config.yaml
train_examples: 26041
hop_length: 160
loss: "cross_entropy"
max_steps: 20900
Rows from block 8 of a small sound classifier, named by matrix and row number. Rows with one number belong to one channel. Each number is 50 + 12 x the weight over its row's rms, rounded and kept within 0 to 99. All counts start at 0.
After each channel's rows are labels from the 100 clips, of 14976, where the channel reaches its largest size: "responds to" is what is common among them. Only what is clearly more common there than usual is listed. The data: acted Russian speech (Dusha). In brackets: how many of the 100.
# filt: filter width-3 conv, dilation 8 (model.blocks.8.filt.weight, 192x192x3, each kernel summed), inputs 0-63
# gate: gate width-3 conv, dilation 8 (model.blocks.8.gate.weight, 192x192x3, each kernel summed), inputs 0-63
# out: residual pointwise conv (model.blocks.8.out.weight, 192x192x1, transposed), outputs 0-63

filt.149:74 27 36 61 37 49 54 46 55 38 35 42 59 50 73 40 56 65 51 55 49 62 49 54 45 66 45 42 48 38 39 48 58 57 66 52 65 74 55 67 49 76 60 51 40 33 29 53 41 54 36 55 77 45 53 17 62 53 40 63 47 42 46 53
gate.149:64 47 53 71 45 58 47 65 38 52 53 62 45 70 29 26 74 42 43 42 68 63 70 65 31 38 62 65 40 57 49 60 55 38 47 63 57 59 70 47 43 53 56 46 50 62 54 54 42 31 54 57 50 55 29 45 47 25 44 49 47 51 39 49
out.149:44 58 39 33 64 39 45 37 47 35 52 35 51 45 45 21 43 47 67 35 43 38 54 45 55 59 34 58 49 53 28 37 68 48 58 44 47 25 73 70 67 64 67 50 56 64 34 11 46 50 70 27 53 73 82 47 51 61 59 60 31 48 48 70
responds to: emotion: positive (55)

filt.40:63 58 67 60 65 54 46 58 31 53 36 56 43 57 34 42 60 37 41 69 44 42 49 55 58 49 40 54 57 65 33 59 61 51 50 55 52 66 38 30 50 68 63 49 55 50 57 62 51 41 32 41 50 39 54 56 61 67 55 66 67 80 31 38
gate.40:51 66 52 55 46 45 44 45 43 29 32 41 38 58 60 42 71 65 61 60 53 30 36 76 53 57 58 49 63 41 47 62 45 44 61 47 69 56 50 43 47 64 59 62 44 42 16 70 38 45 43 51 43 40 70 47 51 68 38 50 69 39 46 48
out.40:34 61 50 67 70 33 60 25 40 49 38 42 67 50 30 55 63 43 57 49 53 66 85 49 58 57 50 53 59 58 64 52 56 57 70 37 63 58 29 54 30 42 43 59 43 50 57 65 61 56 76 52 53 56 41 39 33 35 80 60 37 44 62 53
responds to: emotion: angry (40)

filt.43:28 47 38 30 66 56 50 55 67 48 74 51 66 41 52 46 65 51 44 43 52 51 43 60 65 38 44 52 41 63 34 55 65 80 37 30 68 52 55 46 49 43 51 35 52 45 45 73 58 34 43 38 58 31 55 21 75 38 43 66 46 53 39 46
gate.43:43 64 44 42 42 39 50 60 53 47 46 49 44 65 54 46 55 43 30 42 66 41 39 47 38 43 74 30 26 63 33 36 54 49 37 60 52 42 44 67 48 65 47 39 50 37 52 50 44 50 61 57 37 57 48 39 48 54 69 54 32 56 51 68
out.43:49 45 50 40 20 71 43 46 64 42 31 27 44 62 69 46 66 54 55 48 54 42 46 42 38 56 48 52 36 56 77 47 72 45 46 43 49 38 49 60 36 76 51 48 47 56 49 55 54 56 51 66 51 43 62 33 64 46 61 44 45 70 45 45
responds to: emotion: angry (52)

filt.58:72 38 52 54 51 59 57 46 59 47 38 59 65 55 31 47 50 52 28 65 64 59 63 43 35 53 45 55 48 43 49 68 60 68 47 59 44 59 54 52 66 53 43 51 49 54 63 27 42 73 33 41 36 41 37 42 60 56 44 28 51 65 57 63
gate.58:45 46 43 50 55 47 69 63 37 34 65 43 58 32 64 70 48 62 39 46 58 49 63 70 40 42 70 17 65 59 52 37 56 34 62 43 32 42 37 58 48 63 47 63 54 30 39 49 33 44 44 55 47 62 69 62 65 31 30 45 48 79 59 52
out.58:60 39 31 51 30 40 46 32 66 50 57 63 44 50 55 36 54 43 43 43 33 49 41 46 47 54 30 32 47 30 52 57 57 53 45 40 59 20 46 51 38 48 44 64 68 40 66 45 45 39 66 61 44 60 46 62 52 53 55 60 40 49 65 40
responds to: emotion: angry (57)

filt.126:56 65 56 61 59 26 44 53 39 47 50 51 46 55 43 68 52 43 63 44 54 52 45 56 57 69 51 60 52 53 54 52 42 55 43 62 55 32 45 42 40 38 56 43 22 59 34 54 41 41 42 57 28 32 71 33 47 42 62 35 75 30 49 54
gate.126:76 73 67 48 59 42 63 43 47 41 53 31 41 68 74 49 64 60 46 38 47 60 40 48 60 36 35 54 44 52 25 51 54 35 39 39 53 48 67 47 35 58 36 49 51 41 48 46 60 40 61 51 46 35 37 59 55 65 61 48 69 65 45 68
out.126:49 49 54 47 32 41 57 70 38 58 44 53 51 45 59 51 50 61 52 52 44 70 23 57 45 43 18 45 51 58 61 43 39 43 25 55 44 48 40 31 58 59 40 58 49 45 58 34 56 53 74 44 45 58 40 51 52 52 62 52 48 51 40 41
responds to: emotion: angry (61)

filt.61:39 36 51 46 33 42 36 53 63 47 52 59 39 48 67 55 67 36 49 59 67 43 60 66 50 56 66 32 41 60 45 68 34 61 45 57 39 38 51 44 37 63 60 33 46 34 71 47 36 46 35 68 59 46 35 67 78 32 51 26 34 54 34 61
gate.61:40 60 31 45 67 45 49 66 38 62 44 46 57 59 59 24 70 48 43 41 53 39 33 46 56 76 52 51 50 57 49 33 57 57 37 30 59 52 37 51 58 53 56 32 68 48 52 80 59 57 53 33 44 35 64 63 57 48 62 62 37 55 61 70
out.61:67 52 42 29 60 46 60 48 45 36 26 41 58 42 64 55 54 60 55 49 58 38 62 51 50 53 58 51 46 20 65 39 44 44 49 56 43 51 57 48 62 55 16 56 42 40 58 58 42 64 81 49 36 64 86 58 30 48 59 50 75 50 55 28
responds to: emotion: angry (49)

filt.130:31 40 53 45 55 43 39 41 46 54 63 18 63 56 59 42 65 43 47 47 44 78 54 28 69 37 55 68 74 65 51 60 52 57 45 40 79 58 56 55 68 61 56 65 64 77 66 28 47 27 56 47 47 34 51 72 51 48 57 58 54 50 78 54
gate.130:59 60 70 61 47 40 48 44 63 44 49 54 74 31 59 68 47 47 55 44 45 64 56 65 33 53 46 47 23 41 48 84 25 57 38 67 42 51 41 26 42 43 40 47 55 37 37 42 79 54 44 43 58 41 68 25 53 34 52 62 53 54 62 54
out.130:68 72 58 60 43 52 62 52 47 33 81 48 61 31 34 28 62 43 47 68 45 38 50 50 68 60 51 59 56 49 57 55 51 38 58 59 31 52 26 51 45 43 74 46 53 45 56 37 56 47 43 68 67 54 36 64 68 56 54 54 61 59 38 54
responds to: emotion: angry (38)

filt.147:46 50 44 49 44 44 49 59 31 45 52 34 47 36 46 46 59 46 68 42 49 39 49 57 40 46 51 37 47 37 52 57 57 59 61 50 64 65 78 39 56 68 51 55 48 22 54 35 56 82 44 48 67 57 77 44 44 60 55 58 47 56 62 38
gate.147:36 48 55 46 75 43 42 71 58 49 73 66 54 33 60 41 55 55 61 49 51 64 67 62 29 41 53 35 40 65 57 66 50 53 61 68 35 61 43 45 34 32 71 44 48 52 62 45 66 53 57 65 40 49 46 60 34 33 46 40 34 61 78 57
out.147:45 47 71 35 47 59 40 43 62 48 60 59 51 72 57 49 46 45 46 63 21 55 37 50 63 70 44 52 47 42 68 53 51 39 50 71 51 54 57 52 67 30 36 60 52 47 48 39 67 45 20 43 57 51 44 39 46 52 59 56 60 51 39 45
responds to: emotion: angry (51)

filt.153:55 43 43 54 43 44 65 43 51 49 57 46 40 65 44 43 66 32 66 52 52 53 53 35 52 67 78 54 67 51 44 44 37 51 52 47 69 41 41 72 49 39 46 41 52 69 42 66 61 47 41 66 56 41 67 61 48 63 45 46 43 46 64 52
gate.153:69 68 62 41 54 45 59 61 75 55 47 44 61 54 59 44 69 48 45 52 48 52 44 57 55 63 58 54 60 69 53 48 56 33 35 34 41 51 19 44 45 67 71 63 44 34 54 36 34 58 34 46 48 41 55 43 40 54 59 53 50 67 68 54
out.153:82 43 50 60 33 66 51 41 43 50 55 45 54 68 47 42 58 72 55 45 36 41 53 42 34 41 58 41 47 35 67 67 40 46 32 68 52 52 60 46 36 71 44 59 47 66 60 64 62 46 51 52 61 43 58 33 45 48 68 53 62 45 54 45
responds to: emotion: angry (56)

filt.2:59 57 55 35 44 41 38 61 35 26 71 47 59 68 66 52 52 43 23 58 65 46 58 19 48 37 56 31 62 43 76 45 38 60 66 34 47 67 53 63 21 38 65 40 41 62 53 50 38 40 56 45 40 71 58 46 54 67 59 55 57 59 61 50
gate.2:40 19 72 34 51 32 39 49 51 56 63 56 68 44 68 48 61 73 53 28 54 55 42 53 38 33 62 74 55 55 36 58 46 23 40 41 57 50 43 43 22 54 51 71 39 54 54 66 42 66 32 39 66 33 56 63 45 37 35 50 63 50 63 62
out.2:36 45 47 44 44 57 50 41 33 61 72 49 67 56 50 45 58 44 61 40 74 58 73 79 31 45 39 44 52 51 54 49 61 48 35 51 61 43 46 65 21 40 63 51 33 64 50 68 51 54 63 61 39 52 29 58 47 57 62 53 64 62 63 41
responds to: emotion: sad (59)

filt.112:26 54 47 50 52 64 44 35 49 52 81 71 37 51 54 70 57 49 59 47 69 65 54 58 44 49 42 60 68 41 38 38 39 52 70 43 46 33 69 56 35 29 61 65 41 55 23 38 41 54 41 47 67 48 66 68 48 32 24 49 41 50 45 42
gate.112:53 51 59 41 54 41 49 59 47 42 57 48 22 62 45 41 80 44 69 47 59 43 47 52 50 66 43 55 28 60 28 55 49 53 46 47 60 87 59 40 50 42 63 46 50 57 29 61 58 51 56 46 37 58 50 46 41 46 51 23 52 56 65 70
out.112:64 44 56 56 43 67 37 59 82 47 28 53 46 64 73 50 64 37 38 58 48 41 45 45 70 54 53 47 42 35 53 41 53 45 77 73 38 58 61 52 56 59 53 52 53 46 50 21 66 39 53 47 30 49 12 51 26 54 41 52 45 40 38 34
responds to: emotion: angry (61)

filt.13:46 50 60 41 39 62 51 64 33 45 33 27 36 70 51 57 34 48 61 59 71 64 48 51 60 31 22 59 40 68 51 46 57 52 34 53 38 66 38 38 59 67 60 52 70 43 47 64 50 52 73 51 63 45 64 38 25 44 54 57 84 62 58 55
gate.13:38 35 74 36 45 55 75 43 48 53 52 30 42 44 46 24 46 55 62 66 30 49 74 65 37 45 58 67 71 56 44 29 67 59 49 49 61 45 30 41 46 59 23 58 64 72 37 54 32 61 43 51 32 61 76 69 40 52 32 45 75 50 70 43
out.13:41 42 49 37 41 42 62 67 41 53 43 46 56 46 45 56 37 47 69 42 44 53 41 46 51 48 53 62 29 47 51 74 74 52 44 62 64 43 46 48 36 29 43 43 66 47 57 52 38 34 38 59 60 43 58 57 48 57 73 51 47 64 65 60
responds to: emotion: positive (49)

filt.52:31 53 29 43 37 51 69 59 49 54 69 24 50 44 49 68 57 48 67 46 55 58 37 36 41 35 35 61 53 46 50 37 50 63 45 33 54 35 50 29 62 51 32 63 41 27 55 69 38 40 40 51 48 60 47 52 54 64 38 43 50 43 28 50
gate.52:37 60 68 40 49 37 47 70 72 32 70 69 39 51 43 40 61 51 61 40 44 58 42 44 38 39 64 47 31 48 65 47 80 63 52 72 56 37 66 38 60 50 52 44 56 27 62 63 79 30 53 42 46 56 52 54 48 52 52 54 62 38 61 56
out.52:41 79 65 42 48 60 39 46 44 24 47 65 60 48 41 54 67 42 39 77 37 61 73 47 63 54 62 45 69 44 37 26 39 40 61 42 39 50 67 40 55 41 57 57 41 67 61 55 64 47 46 61 71 55 53 49 66 59 58 52 78 29 58 59
responds to: emotion: angry (58)

filt.21:40 51 44 40 38 21 64 65 44 55 48 40 66 29 41 57 38 58 63 42 31 46 62 44 62 51 50 54 72 76 53 57 68 54 38 56 60 41 38 52 62 40 69 37 67 60 44 47 48 63 43 57 52 62 21 50 59 44 51 30 45 40 73 55
gate.21:36 42 46 58 53 27 51 48 60 56 49 47 54 48 60 48 69 46 37 32 50 43 40 58 50 38 57 62 40 48 47 43 59 71 39 48 24 59 54 45 61 51 62 52 62 37 30 51 75 50 47 59 49 48 30 62 51 20 25 44 77 48 73 35
out.21:30 36 39 64 61 16 42 42 61 54 47 15 40 56 55 43 59 64 50 63 58 39 67 33 63 50 53 50 32 39 61 56 53 61 39 50 37 55 35 48 47 63 40 79 42 42 43 69 65 57 66 49 54 19 35 45 51 39 58 61 55 45 37 49
responds to: emotion: sad (65)

filt.65:48 54 51 78 61 46 46 54 46 41 52 51 42 59 37 56 62 52 51 49 51 49 45 36 51 48 44 25 41 38 59 39 46 68 43 46 46 38 24 61 50 57 41 38 53 32 50 49 53 46 38 69 29 50 63 48 47 50 51 45 82 67 28 70
gate.65:44 59 40 58 59 73 37 47 37 61 46 56 47 64 32 60 50 46 51 33 44 63 41 51 61 71 40 61 52 65 54 42 58 63 59 59 40 37 64 28 63 49 57 49 46 62 44 66 25 46 34 47 46 29 77 53 56 55 34 18 62 41 53 61
out.65:57 68 56 51 49 40 56 64 38 55 49 51 55 44 56 66 53 60 60 32 42 54 42 51 56 43 36 41 52 50 49 63 27 51 70 44 53 21 69 53 47 46 45 49 53 65 61 68 50 63 64 73 27 47 52 67 38 13 47 61 29 44 53 50
responds to: emotion: sad (71)

filt.1:64 44 41 41 67 52 64 53 57 52 39 59 44 61 64 58 36 54 62 35 43 46 26 34 44 47 47 47 43 43 58 43 58 74 43 50 25 77 50 27 40 75 49 41 47 22 47 44 42 52 59 40 41 49 63 45 76 42 55 54 66 53 64 47
gate.1:51 40 65 59 44 25 78 53 63 51 44 38 67 60 63 44 37 61 48 51 42 34 51 56 44 38 42 58 51 54 47 70 60 49 51 32 47 26 53 54 36 59 43 46 67 51 55 41 37 23 41 42 31 41 57 45 54 42 66 37 63 51 55 63
out.1:45 68 68 47 56 56 57 46 55 62 46 48 58 39 46 39 57 42 75 64 49 36 34 71 51 47 40 46 55 49 74 65 43 44 53 68 67 35 42 53 35 22 41 35 54 69 77 54 44 61 61 34 20 40 49 39 55 61 50 51 47 40 38 57
responds to: emotion: angry (54)

filt.190:45 45 46 24 32 39 61 49 59 42 40 64 37 21 50 49 49 50 40 68 57 38 31 56 49 32 70 46 60 63 57 71 62 52 54 50 33 61 36 48 49 38 61 58 48 75 52 53 48 77 49 64 55 31 53 55 46 53 49 44 40 12 47 55
gate.190:50 49 59 41 53 58 45 38 37 50 57 37 61 48 56 49 45 75 56 51 68 45 41 57 33 45 50 65 34 52 61 52 61 45 48 59 47 57 53 44 65 56 61 47 52 54 46 62 36 56 45 56 39 44 71 40 58 65 74 56 67 64 27 55
out.190:48 47 38 56 34 44 45 52 53 50 44 62 32 48 49 55 39 61 45 37 30 58 54 69 64 70 60 32 37 66 48 69 16 67 75 44 46 29 63 59 68 42 68 22 29 54 12 45 46 40 45 32 42 46 67 49 29 55 45 49 65 68 49 42
responds to: emotion: sad (61)

filt.20:51 37 59 43 46 50 61 56 50 45 52 52 39 39 62 49 56 34 59 63 58 41 63 49 37 49 36 47 57 31 64 38 49 63 42 46 56 58 55 57 63 29 29 62 46 31 70 40 47 41 53 44 37 48 40 58 55 36 46 49 30 48 32 45
gate.20:51 53 37 46 51 74 74 29 48 43 68 47 31 52 61 42 51 61 51 53 47 55 59 34 35 56 63 37 52 33 58 55 52 38 36 52 42 39 69 79 15 52 39 59 58 58 59 51 49 51 49 66 33 42 50 59 55 26 51 44 64 52 57 65
out.20:57 34 76 75 49 45 39 44 54 47 55 60 40 32 63 49 52 50 49 71 69 56 57 31 49 49 35 67 58 39 57 42 37 62 51 62 44 53 38 70 54 54 44 55 75 21 64 49 38 52 55 57 35 46 73 71 58 50 54 61 31 62 27 45
responds to: emotion: angry (41)

filt.110:49 39 44 40 40 56 42 35 27 38 53 34 61 68 34 43 36 47 43 51 40 42 61 60 68 31 55 53 69 51 49 44 40 33 32 42 57 57 46 59 47 56 55 41 64 58 45 62 58 56 61 47 49 68 61 75 53 43 59 47 56 52 45 34
gate.110:54 78 46 39 65 32 56 71 41 51 54 63 66 32 44 37 41 76 50 48 40 50 44 44 57 49 57 48 53 25 43 38 48 59 29 77 61 48 47 55 43 70 61 43 71 44 52 57 59 42 58 62 57 28 59 51 43 38 49 52 35 34 44 50
out.110:36 46 22 58 77 41 33 60 65 60 64 31 51 72 37 39 44 71 68 50 67 41 37 39 48 64 66 45 63 42 50 54 42 58 44 44 64 57 49 57 51 64 38 45 52 49 41 61 61 49 62 47 51 64 67 65 61 38 44 57 50 64 66 47
responds to: emotion: positive (46)

filt.160:62 48 61 39 42 68 26 66 45 44 56 63 53 36 38 55 33 71 53 46 50 47 46 31 75 69 38 38 29 67 56 62 56 44 27 55 45 55 63 52 47 54 70 46 64 53 45 52 61 37 33 23 58 40 42 39 50 66 69 54 31 51 50 27
gate.160:54 50 33 34 72 86 55 47 49 49 36 68 49 51 42 47 47 50 37 60 60 51 38 31 15 55 58 67 52 68 44 56 61 62 44 47 29 39 34 41 57 45 59 52 60 51 63 69 51 42 58 32 47 33 41 49 64 36 62 68 40 29 50 43
out.160:29 40 37 77 41 42 64 55 34 70 62 43 33 21 58 51 58 58 43 65 69 53 62 59 21 59 43 58 48 72 55 49 32 49 56 29 48 63 56 39 51 75 58 33 60 62 39 61 67 41 62 42 53 47 37 51 69 33 36 37 64 48 59 49
responds to: emotion: angry (56)

filt.103:44 50 36 08 58 71 67 34 39 49 38 24 57 42 51 29 45 51 48 56 65 58 40 60 46 51 31 48 45 54 53 49 50 36 49 69 39 26 40 61 54 54 44 59 40 47 45 50 55 41 38 40 43 64 44 50 59 38 58 26 59 58 58 55
gate.103:50 29 35 46 53 57 59 62 81 52 30 57 35 58 35 56 67 68 59 26 71 45 50 58 34 42 35 28 43 51 45 48 44 59 60 72 60 58 57 55 31 37 67 66 33 57 59 62 58 57 47 46 49 40 62 36 49 23 48 38 49 51 71 54
out.103:51 61 40 68 24 44 57 78 44 60 39 53 41 67 52 25 53 68 65 53 43 71 55 54 52 55 54 41 71 64 33 66 55 37 68 44 45 48 35 44 40 38 50 45 41 50 49 58 24 44 45 38 46 55 46 31 33 37 52 38 51 36 68 63
responds to: emotion: angry (38)

filt.139:41 49 39 37 36 33 43 67 60 34 33 29 64 48 55 60 55 54 51 54 33 38 56 42 18 39 44 58 48 25 39 48 47 36 84 39 43 49 39 57 60 36 38 36 44 58 61 58 67 71 54 52 43 48 48 35 46 60 57 53 39 50 85 53
gate.139:64 31 47 57 48 59 43 49 55 55 47 53 38 75 61 62 60 44 28 33 55 54 57 43 53 57 77 48 45 54 52 51 42 48 23 33 63 58 45 52 35 67 49 41 52 41 44 59 68 36 50 38 74 49 39 54 44 41 30 32 44 79 65 47
out.139:40 42 51 56 51 31 29 52 47 55 28 53 29 46 60 47 48 52 40 40 62 41 77 59 50 46 55 52 55 70 57 58 65 44 32 50 31 50 71 59 56 53 61 63 53 53 70 49 45 50 45 28 39 39 63 59 35 63 42 47 42 46 58 25
responds to: emotion: positive (49)

filt.98:43 56 62 62 54 38 47 58 40 32 79 72 67 45 53 42 55 54 22 39 51 50 66 64 52 55 70 31 65 53 75 64 59 61 32 46 54 49 68 61 24 38 39 25 28 36 49 55 73 45 54 73 44 68 52 40 48 35 48 58 49 45 46 63
gate.98:61 69 33 46 39 36 49 40 43 53 75 57 46 44 51 39 65 48 52 54 39 57 30 56 39 59 51 63 44 59 41 54 22 43 52 51 51 35 49 58 42 51 68 42 44 35 52 28 62 45 31 62 51 51 60 24 57 42 48 48 63 14 53 46
out.98:62 60 33 54 44 67 74 71 68 54 27 59 43 41 35 43 18 65 47 56 41 64 62 32 51 44 48 51 55 53 37 61 45 56 44 52 56 63 31 85 72 39 62 45 55 54 51 48 56 49 73 57 48 67 47 55 71 56 58 60 38 64 40 62
responds to: emotion: angry (38)

filt.16:72 38 45 61 56 42 25 57 41 49 45 26 47 37 31 61 53 64 51 47 61 27 54 48 66 42 59 40 36 56 53 37 60 29 71 44 49 55 52 35 42 47 67 68 44 51 39 48 43 40 49 49 34 45 47 38 63 45 50 46 70 69 70 67
gate.16:33 59 40 45 44 44 63 49 65 58 66 63 66 33 52 55 59 70 50 32 39 57 48 52 59 55 69 56 57 49 46 66 63 72 48 46 38 73 56 57 46 62 52 52 49 52 54 75 53 41 80 53 43 45 52 52 43 50 42 42 51 67 46 41
out.16:43 26 66 57 66 52 71 44 74 50 58 60 46 50 65 60 58 57 58 53 27 52 46 62 56 46 53 21 43 52 51 67 52 37 31 63 45 73 65 50 50 42 43 40 55 38 19 50 31 55 29 52 67 45 69 54 53 55 44 24 40 60 56 52
responds to: emotion: angry (59)

filt.53:49 53 47 62 66 64 64 56 46 49 54 48 32 58 67 41 46 60 26 38 49 70 59 63 42 43 76 35 49 53 75 32 49 59 33 58 35 59 53 45 28 54 49 41 49 54 58 57 42 39 19 59 55 43 53 43 47 69 72 45 57 57 49 45
gate.53:62 55 60 53 61 49 40 69 57 47 41 65 50 57 55 52 72 29 51 37 54 47 64 64 48 70 53 32 49 66 49 49 58 69 43 46 57 68 76 55 34 27 52 45 42 56 45 42 47 43 48 56 39 54 51 34 58 63 52 62 39 67 52 35
out.53:65 63 53 41 52 52 74 46 46 36 48 37 50 41 61 59 48 43 56 68 57 34 47 36 85 76 48 46 70 47 62 45 44 31 31 40 51 44 53 58 47 62 59 33 50 55 50 59 39 75 46 54 58 43 61 50 46 55 48 44 53 41 67 50
responds to: emotion: angry (39)

filt.133:21 55 49 49 25 46 64 27 42 44 48 55 46 39 51 65 47 45 46 43 37 68 45 54 20 45 61 56 48 42 56 51 66 49 43 49 53 47 54 47 74 76 38 67 43 49 39 42 46 55 67 37 42 47 61 62 65 41 63 38 50 38 66 56
gate.133:60 56 52 38 36 60 42 45 33 54 48 55 56 33 39 52 43 56 32 46 48 51 60 52 34 60 50 45 63 29 54 46 41 65 60 46 72 50 46 59 58 45 57 48 54 49 66 42 44 25 34 56 44 55 59 55 35 48 60 26 75 51 48 61
out.133:42 33 43 65 50 62 47 32 77 71 42 57 54 41 49 36 20 64 45 56 43 51 55 57 60 42 51 61 47 71 54 60 78 51 45 41 52 74 60 46 68 39 40 61 48 37 60 58 80 35 50 66 48 45 55 41 69 33 55 53 57 62 69 45
responds to: emotion: angry (49)