A small sound classifier, trained from scratch: log mel input, batches of 128.
Rows from block 8 of a small sound classifier, named by matrix and row number. Rows with one number belong to one channel. Each number is 500 + 50 x the weight over its row's rms, rounded and kept within 0 to 999. All counts start at 0. Numbers have three digits each.
Before each channel's rows are labels from the 100 clips, of 14976, where the channel reaches its largest size: "strongest on" is what is common among them; "loudest" is the band of the loudest frequency at the time of the peak. Only what is clearly more common there than usual is listed. The data: acted Russian speech (Dusha).
# filt: filter width-3 conv, dilation 8 (model.blocks.8.filt.weight, 192x192x3, each kernel summed), inputs 64-127
# gate: gate width-3 conv, dilation 8 (model.blocks.8.gate.weight, 192x192x3, each kernel summed), inputs 64-127
# out: residual pointwise conv (model.blocks.8.out.weight, 192x192x1, transposed), outputs 64-127

strongest on: emotion: sad
loudest: 250 to 500 Hz; 500 to 1000 Hz
filt.2:458496537553552512563584472640439559484508607570402515544445542491521486539455510492449534514467510560512485574522454514545454541536516503494566553560492448489442488423516538436602528532561475
gate.2:483548485570495462515464450471452499440521440546596482470446527521557527504553599437384550553510556528384499534452526485516512559507522487473643503473461529483430501436520541551503513460626534
out.2:554495539590549447456452574537546483593428534479597485446520615510585597480500451542514489541518402523452552523487453539516523457494610526510480578446522554469497428515596511552460472465473495

strongest on: emotion: angry
loudest: 500 to 1000 Hz
filt.20:500464554492543544494507496491606552521533518435503466468658518437489555504562569519556525468365499433541558574451484493543526453593574519621612452533473547491532433511541512481556552501531515
gate.20:523498440496450517511434515525452478621497532478518442508568514419527547536503517551527505394471472553420520511495402534473511465513543539486451575513375515565533505501478607544579516490542429
out.20:515547538538470536525492522436495557498467481570458545518552546448422495479550475552436529479454520477444549466493392499515608490400447424479413507541508500392519485501432550585529444526577575

strongest on: emotion: angry
loudest: 500 to 1000 Hz
filt.61:477513542449536463589516540503579503531468479562429506447477468556458551514548518472522517459555477529510514410536519538469475494585518545454487539473560417478481538473546477450422422448519557
gate.61:420485478495537443528520479477516558538462561577542617579557498550500527426443568524446608436470499605494463483524486376427435546535507478494534545534439441506513550463506559504491431488490541
out.61:472565461439551527516540494489446532503517480526514556512505426577560493469504550494601517504406528484581501471444506495540488453478487519536496524489502478551416546513485523583463576447585462

strongest on: emotion: angry
loudest: 500 to 1000 Hz
filt.52:538580504492491538490516546458550455495518484554486473476490603444450589535474445535532512514474501461463489525520484307561418494623462473548497471591543434527545564417464486453511451490489522
gate.52:517469509401487601549526499613543550502485580424587535475470505479568479447468511472547485549517548532498447470426423516456491486602455495592555499399442468487471520462415513549427567472487529
out.52:453445425444572526525484528524491621494463519369522534541499555559505566472454513452527531532498498518429500541497537493554513516443505479453440360527497482450508484451473473516518554534432523

strongest on: emotion: positive
loudest: 500 to 1000 Hz
filt.118:521465599505407523460494501485537508413569464549526612436674446470467397460539505433523503566509473555539462526549500491406418546502543471446510505495471546554485489560510495546514608477394484
gate.118:425470515529503473519565512553466521488550508571440460544479562488479568477535509552571491547599516424476557550500541539515500524496561540461484437492535529541514587480460531501586526465499618
out.118:489494579430519534461519447486493511520515557481583556508565509543526551636476452461528409483558507404499457460468440518526549527462491444414492535524453537523522613643483540539477514512544530

strongest on: emotion: positive
loudest: 250 to 500 Hz
filt.63:567408537470518462530513507475473558465482491439527544517501365516464483509561563567556465519434544458495462443438467453558450496502541531455607468506482540566513451493464521490445528382591462
gate.63:509637494514507422521524571444425523553402459555452567501551513495460486483448486544455419457475494409466497451397467444584458432456370534538559439473508504552536450460516516487493478488475568
out.63:461483566415439492497446625501490533548484563461514517458413476522587481468499498502568511497521417528592496574512570491415541453529479558541532441522583457473472543502486485519513377503461539

strongest on: emotion: angry
loudest: 500 to 1000 Hz
filt.162:594491426535520492578508569561430579551425463525458548459474524480415487495420460536554476600433525592422462477550527541405533448441515473522529472476496545428574532528582495457467550523563514
gate.162:517515456544556431507515473574500501474420521517516387627417501459462576462470521465399474560505492553548533480436485485459462530470468529400502522503451415581500477402432481446429528499485480
out.162:582536442444487440438499508461499518452466480467446469402473427499474534461496540526541545508407521510424487436503478421561490473486394493594501475464524528484495528539397490415515473479484533

strongest on: emotion: positive
loudest: 250 to 500 Hz
filt.14:512469571404463427452549475445442540571483550433491495446471456473445533540591587503502576492482440485492461482419451410632520519523544437493452469510571465613513481441452526389504548533507474
gate.14:521522504496492421489496494394602475431594614386413447516553513548487508481540494536620472539406405480489547585456492495429416475500473494534515411540443462480442536523542561447525522570519502
out.14:495422486527548601468493481498485593480522492489469519485470491580485545505443535474494522564579462483500539522529506474571458522470488497542551529539517545555453450492480525518451529448496559

strongest on: emotion: positive
loudest: 250 to 500 Hz
filt.13:528497482441481606465485564615521542486457543541509510464493482512592490458572542562470488500491482441455446511498492535519540491494541525528495527560457519540454440511470466477484528583478481
gate.13:534583509478556526387568554513497588531498469545454520472458624541482526536533479445551484582487469483484467415545440528516455496545529496486415500471472497484438462555552489510519470468540509
out.13:529509461517494414503429535524521494529493459511407495542515545439574370585502498436445545454475410578514431478359553519528530468482539535483539528515632377432529550423448513452488467461525506

strongest on: emotion: angry
loudest: 250 to 500 Hz
filt.40:501421621485564557576541462642511576570504534574494524456446502406449495520512516439484525441529488589446508549480387459496605507541466421511491421583407545452561523439561568466518484543587544
gate.40:471489540441592598509471444438584563411528560453550572424529554479489544535445367502490442563518491499521561435453530621591527461510558537582455507512471516488475545449484517562488498487459498
out.40:507431468503496511435557451536486523447454527442492503532507481522558517522527421441547459494428533543463478420560470464332543488476514467476585431515496518452546485466462524495522551568537549

strongest on: emotion: angry
loudest: 4000 to 8000 Hz
filt.53:400454489499567592621480480536431489507561512477454499551506472499570472533483510514496465458518411495480579600606560458397529520484484564600465563581459476515528487590523480495590527486558486
gate.53:497452508468519463544437436469580598442484473509451534498404516624463467534532508501497506434485521557553443615482420419499560506525495448593496457397492488558495471447462515494457551545537513
out.53:506443481458517461493448576519475534416496404488533609401506373434442491524546528494518527576526483496492545517520452537508460475461422545552465484506425479557520516466552532533403521411489558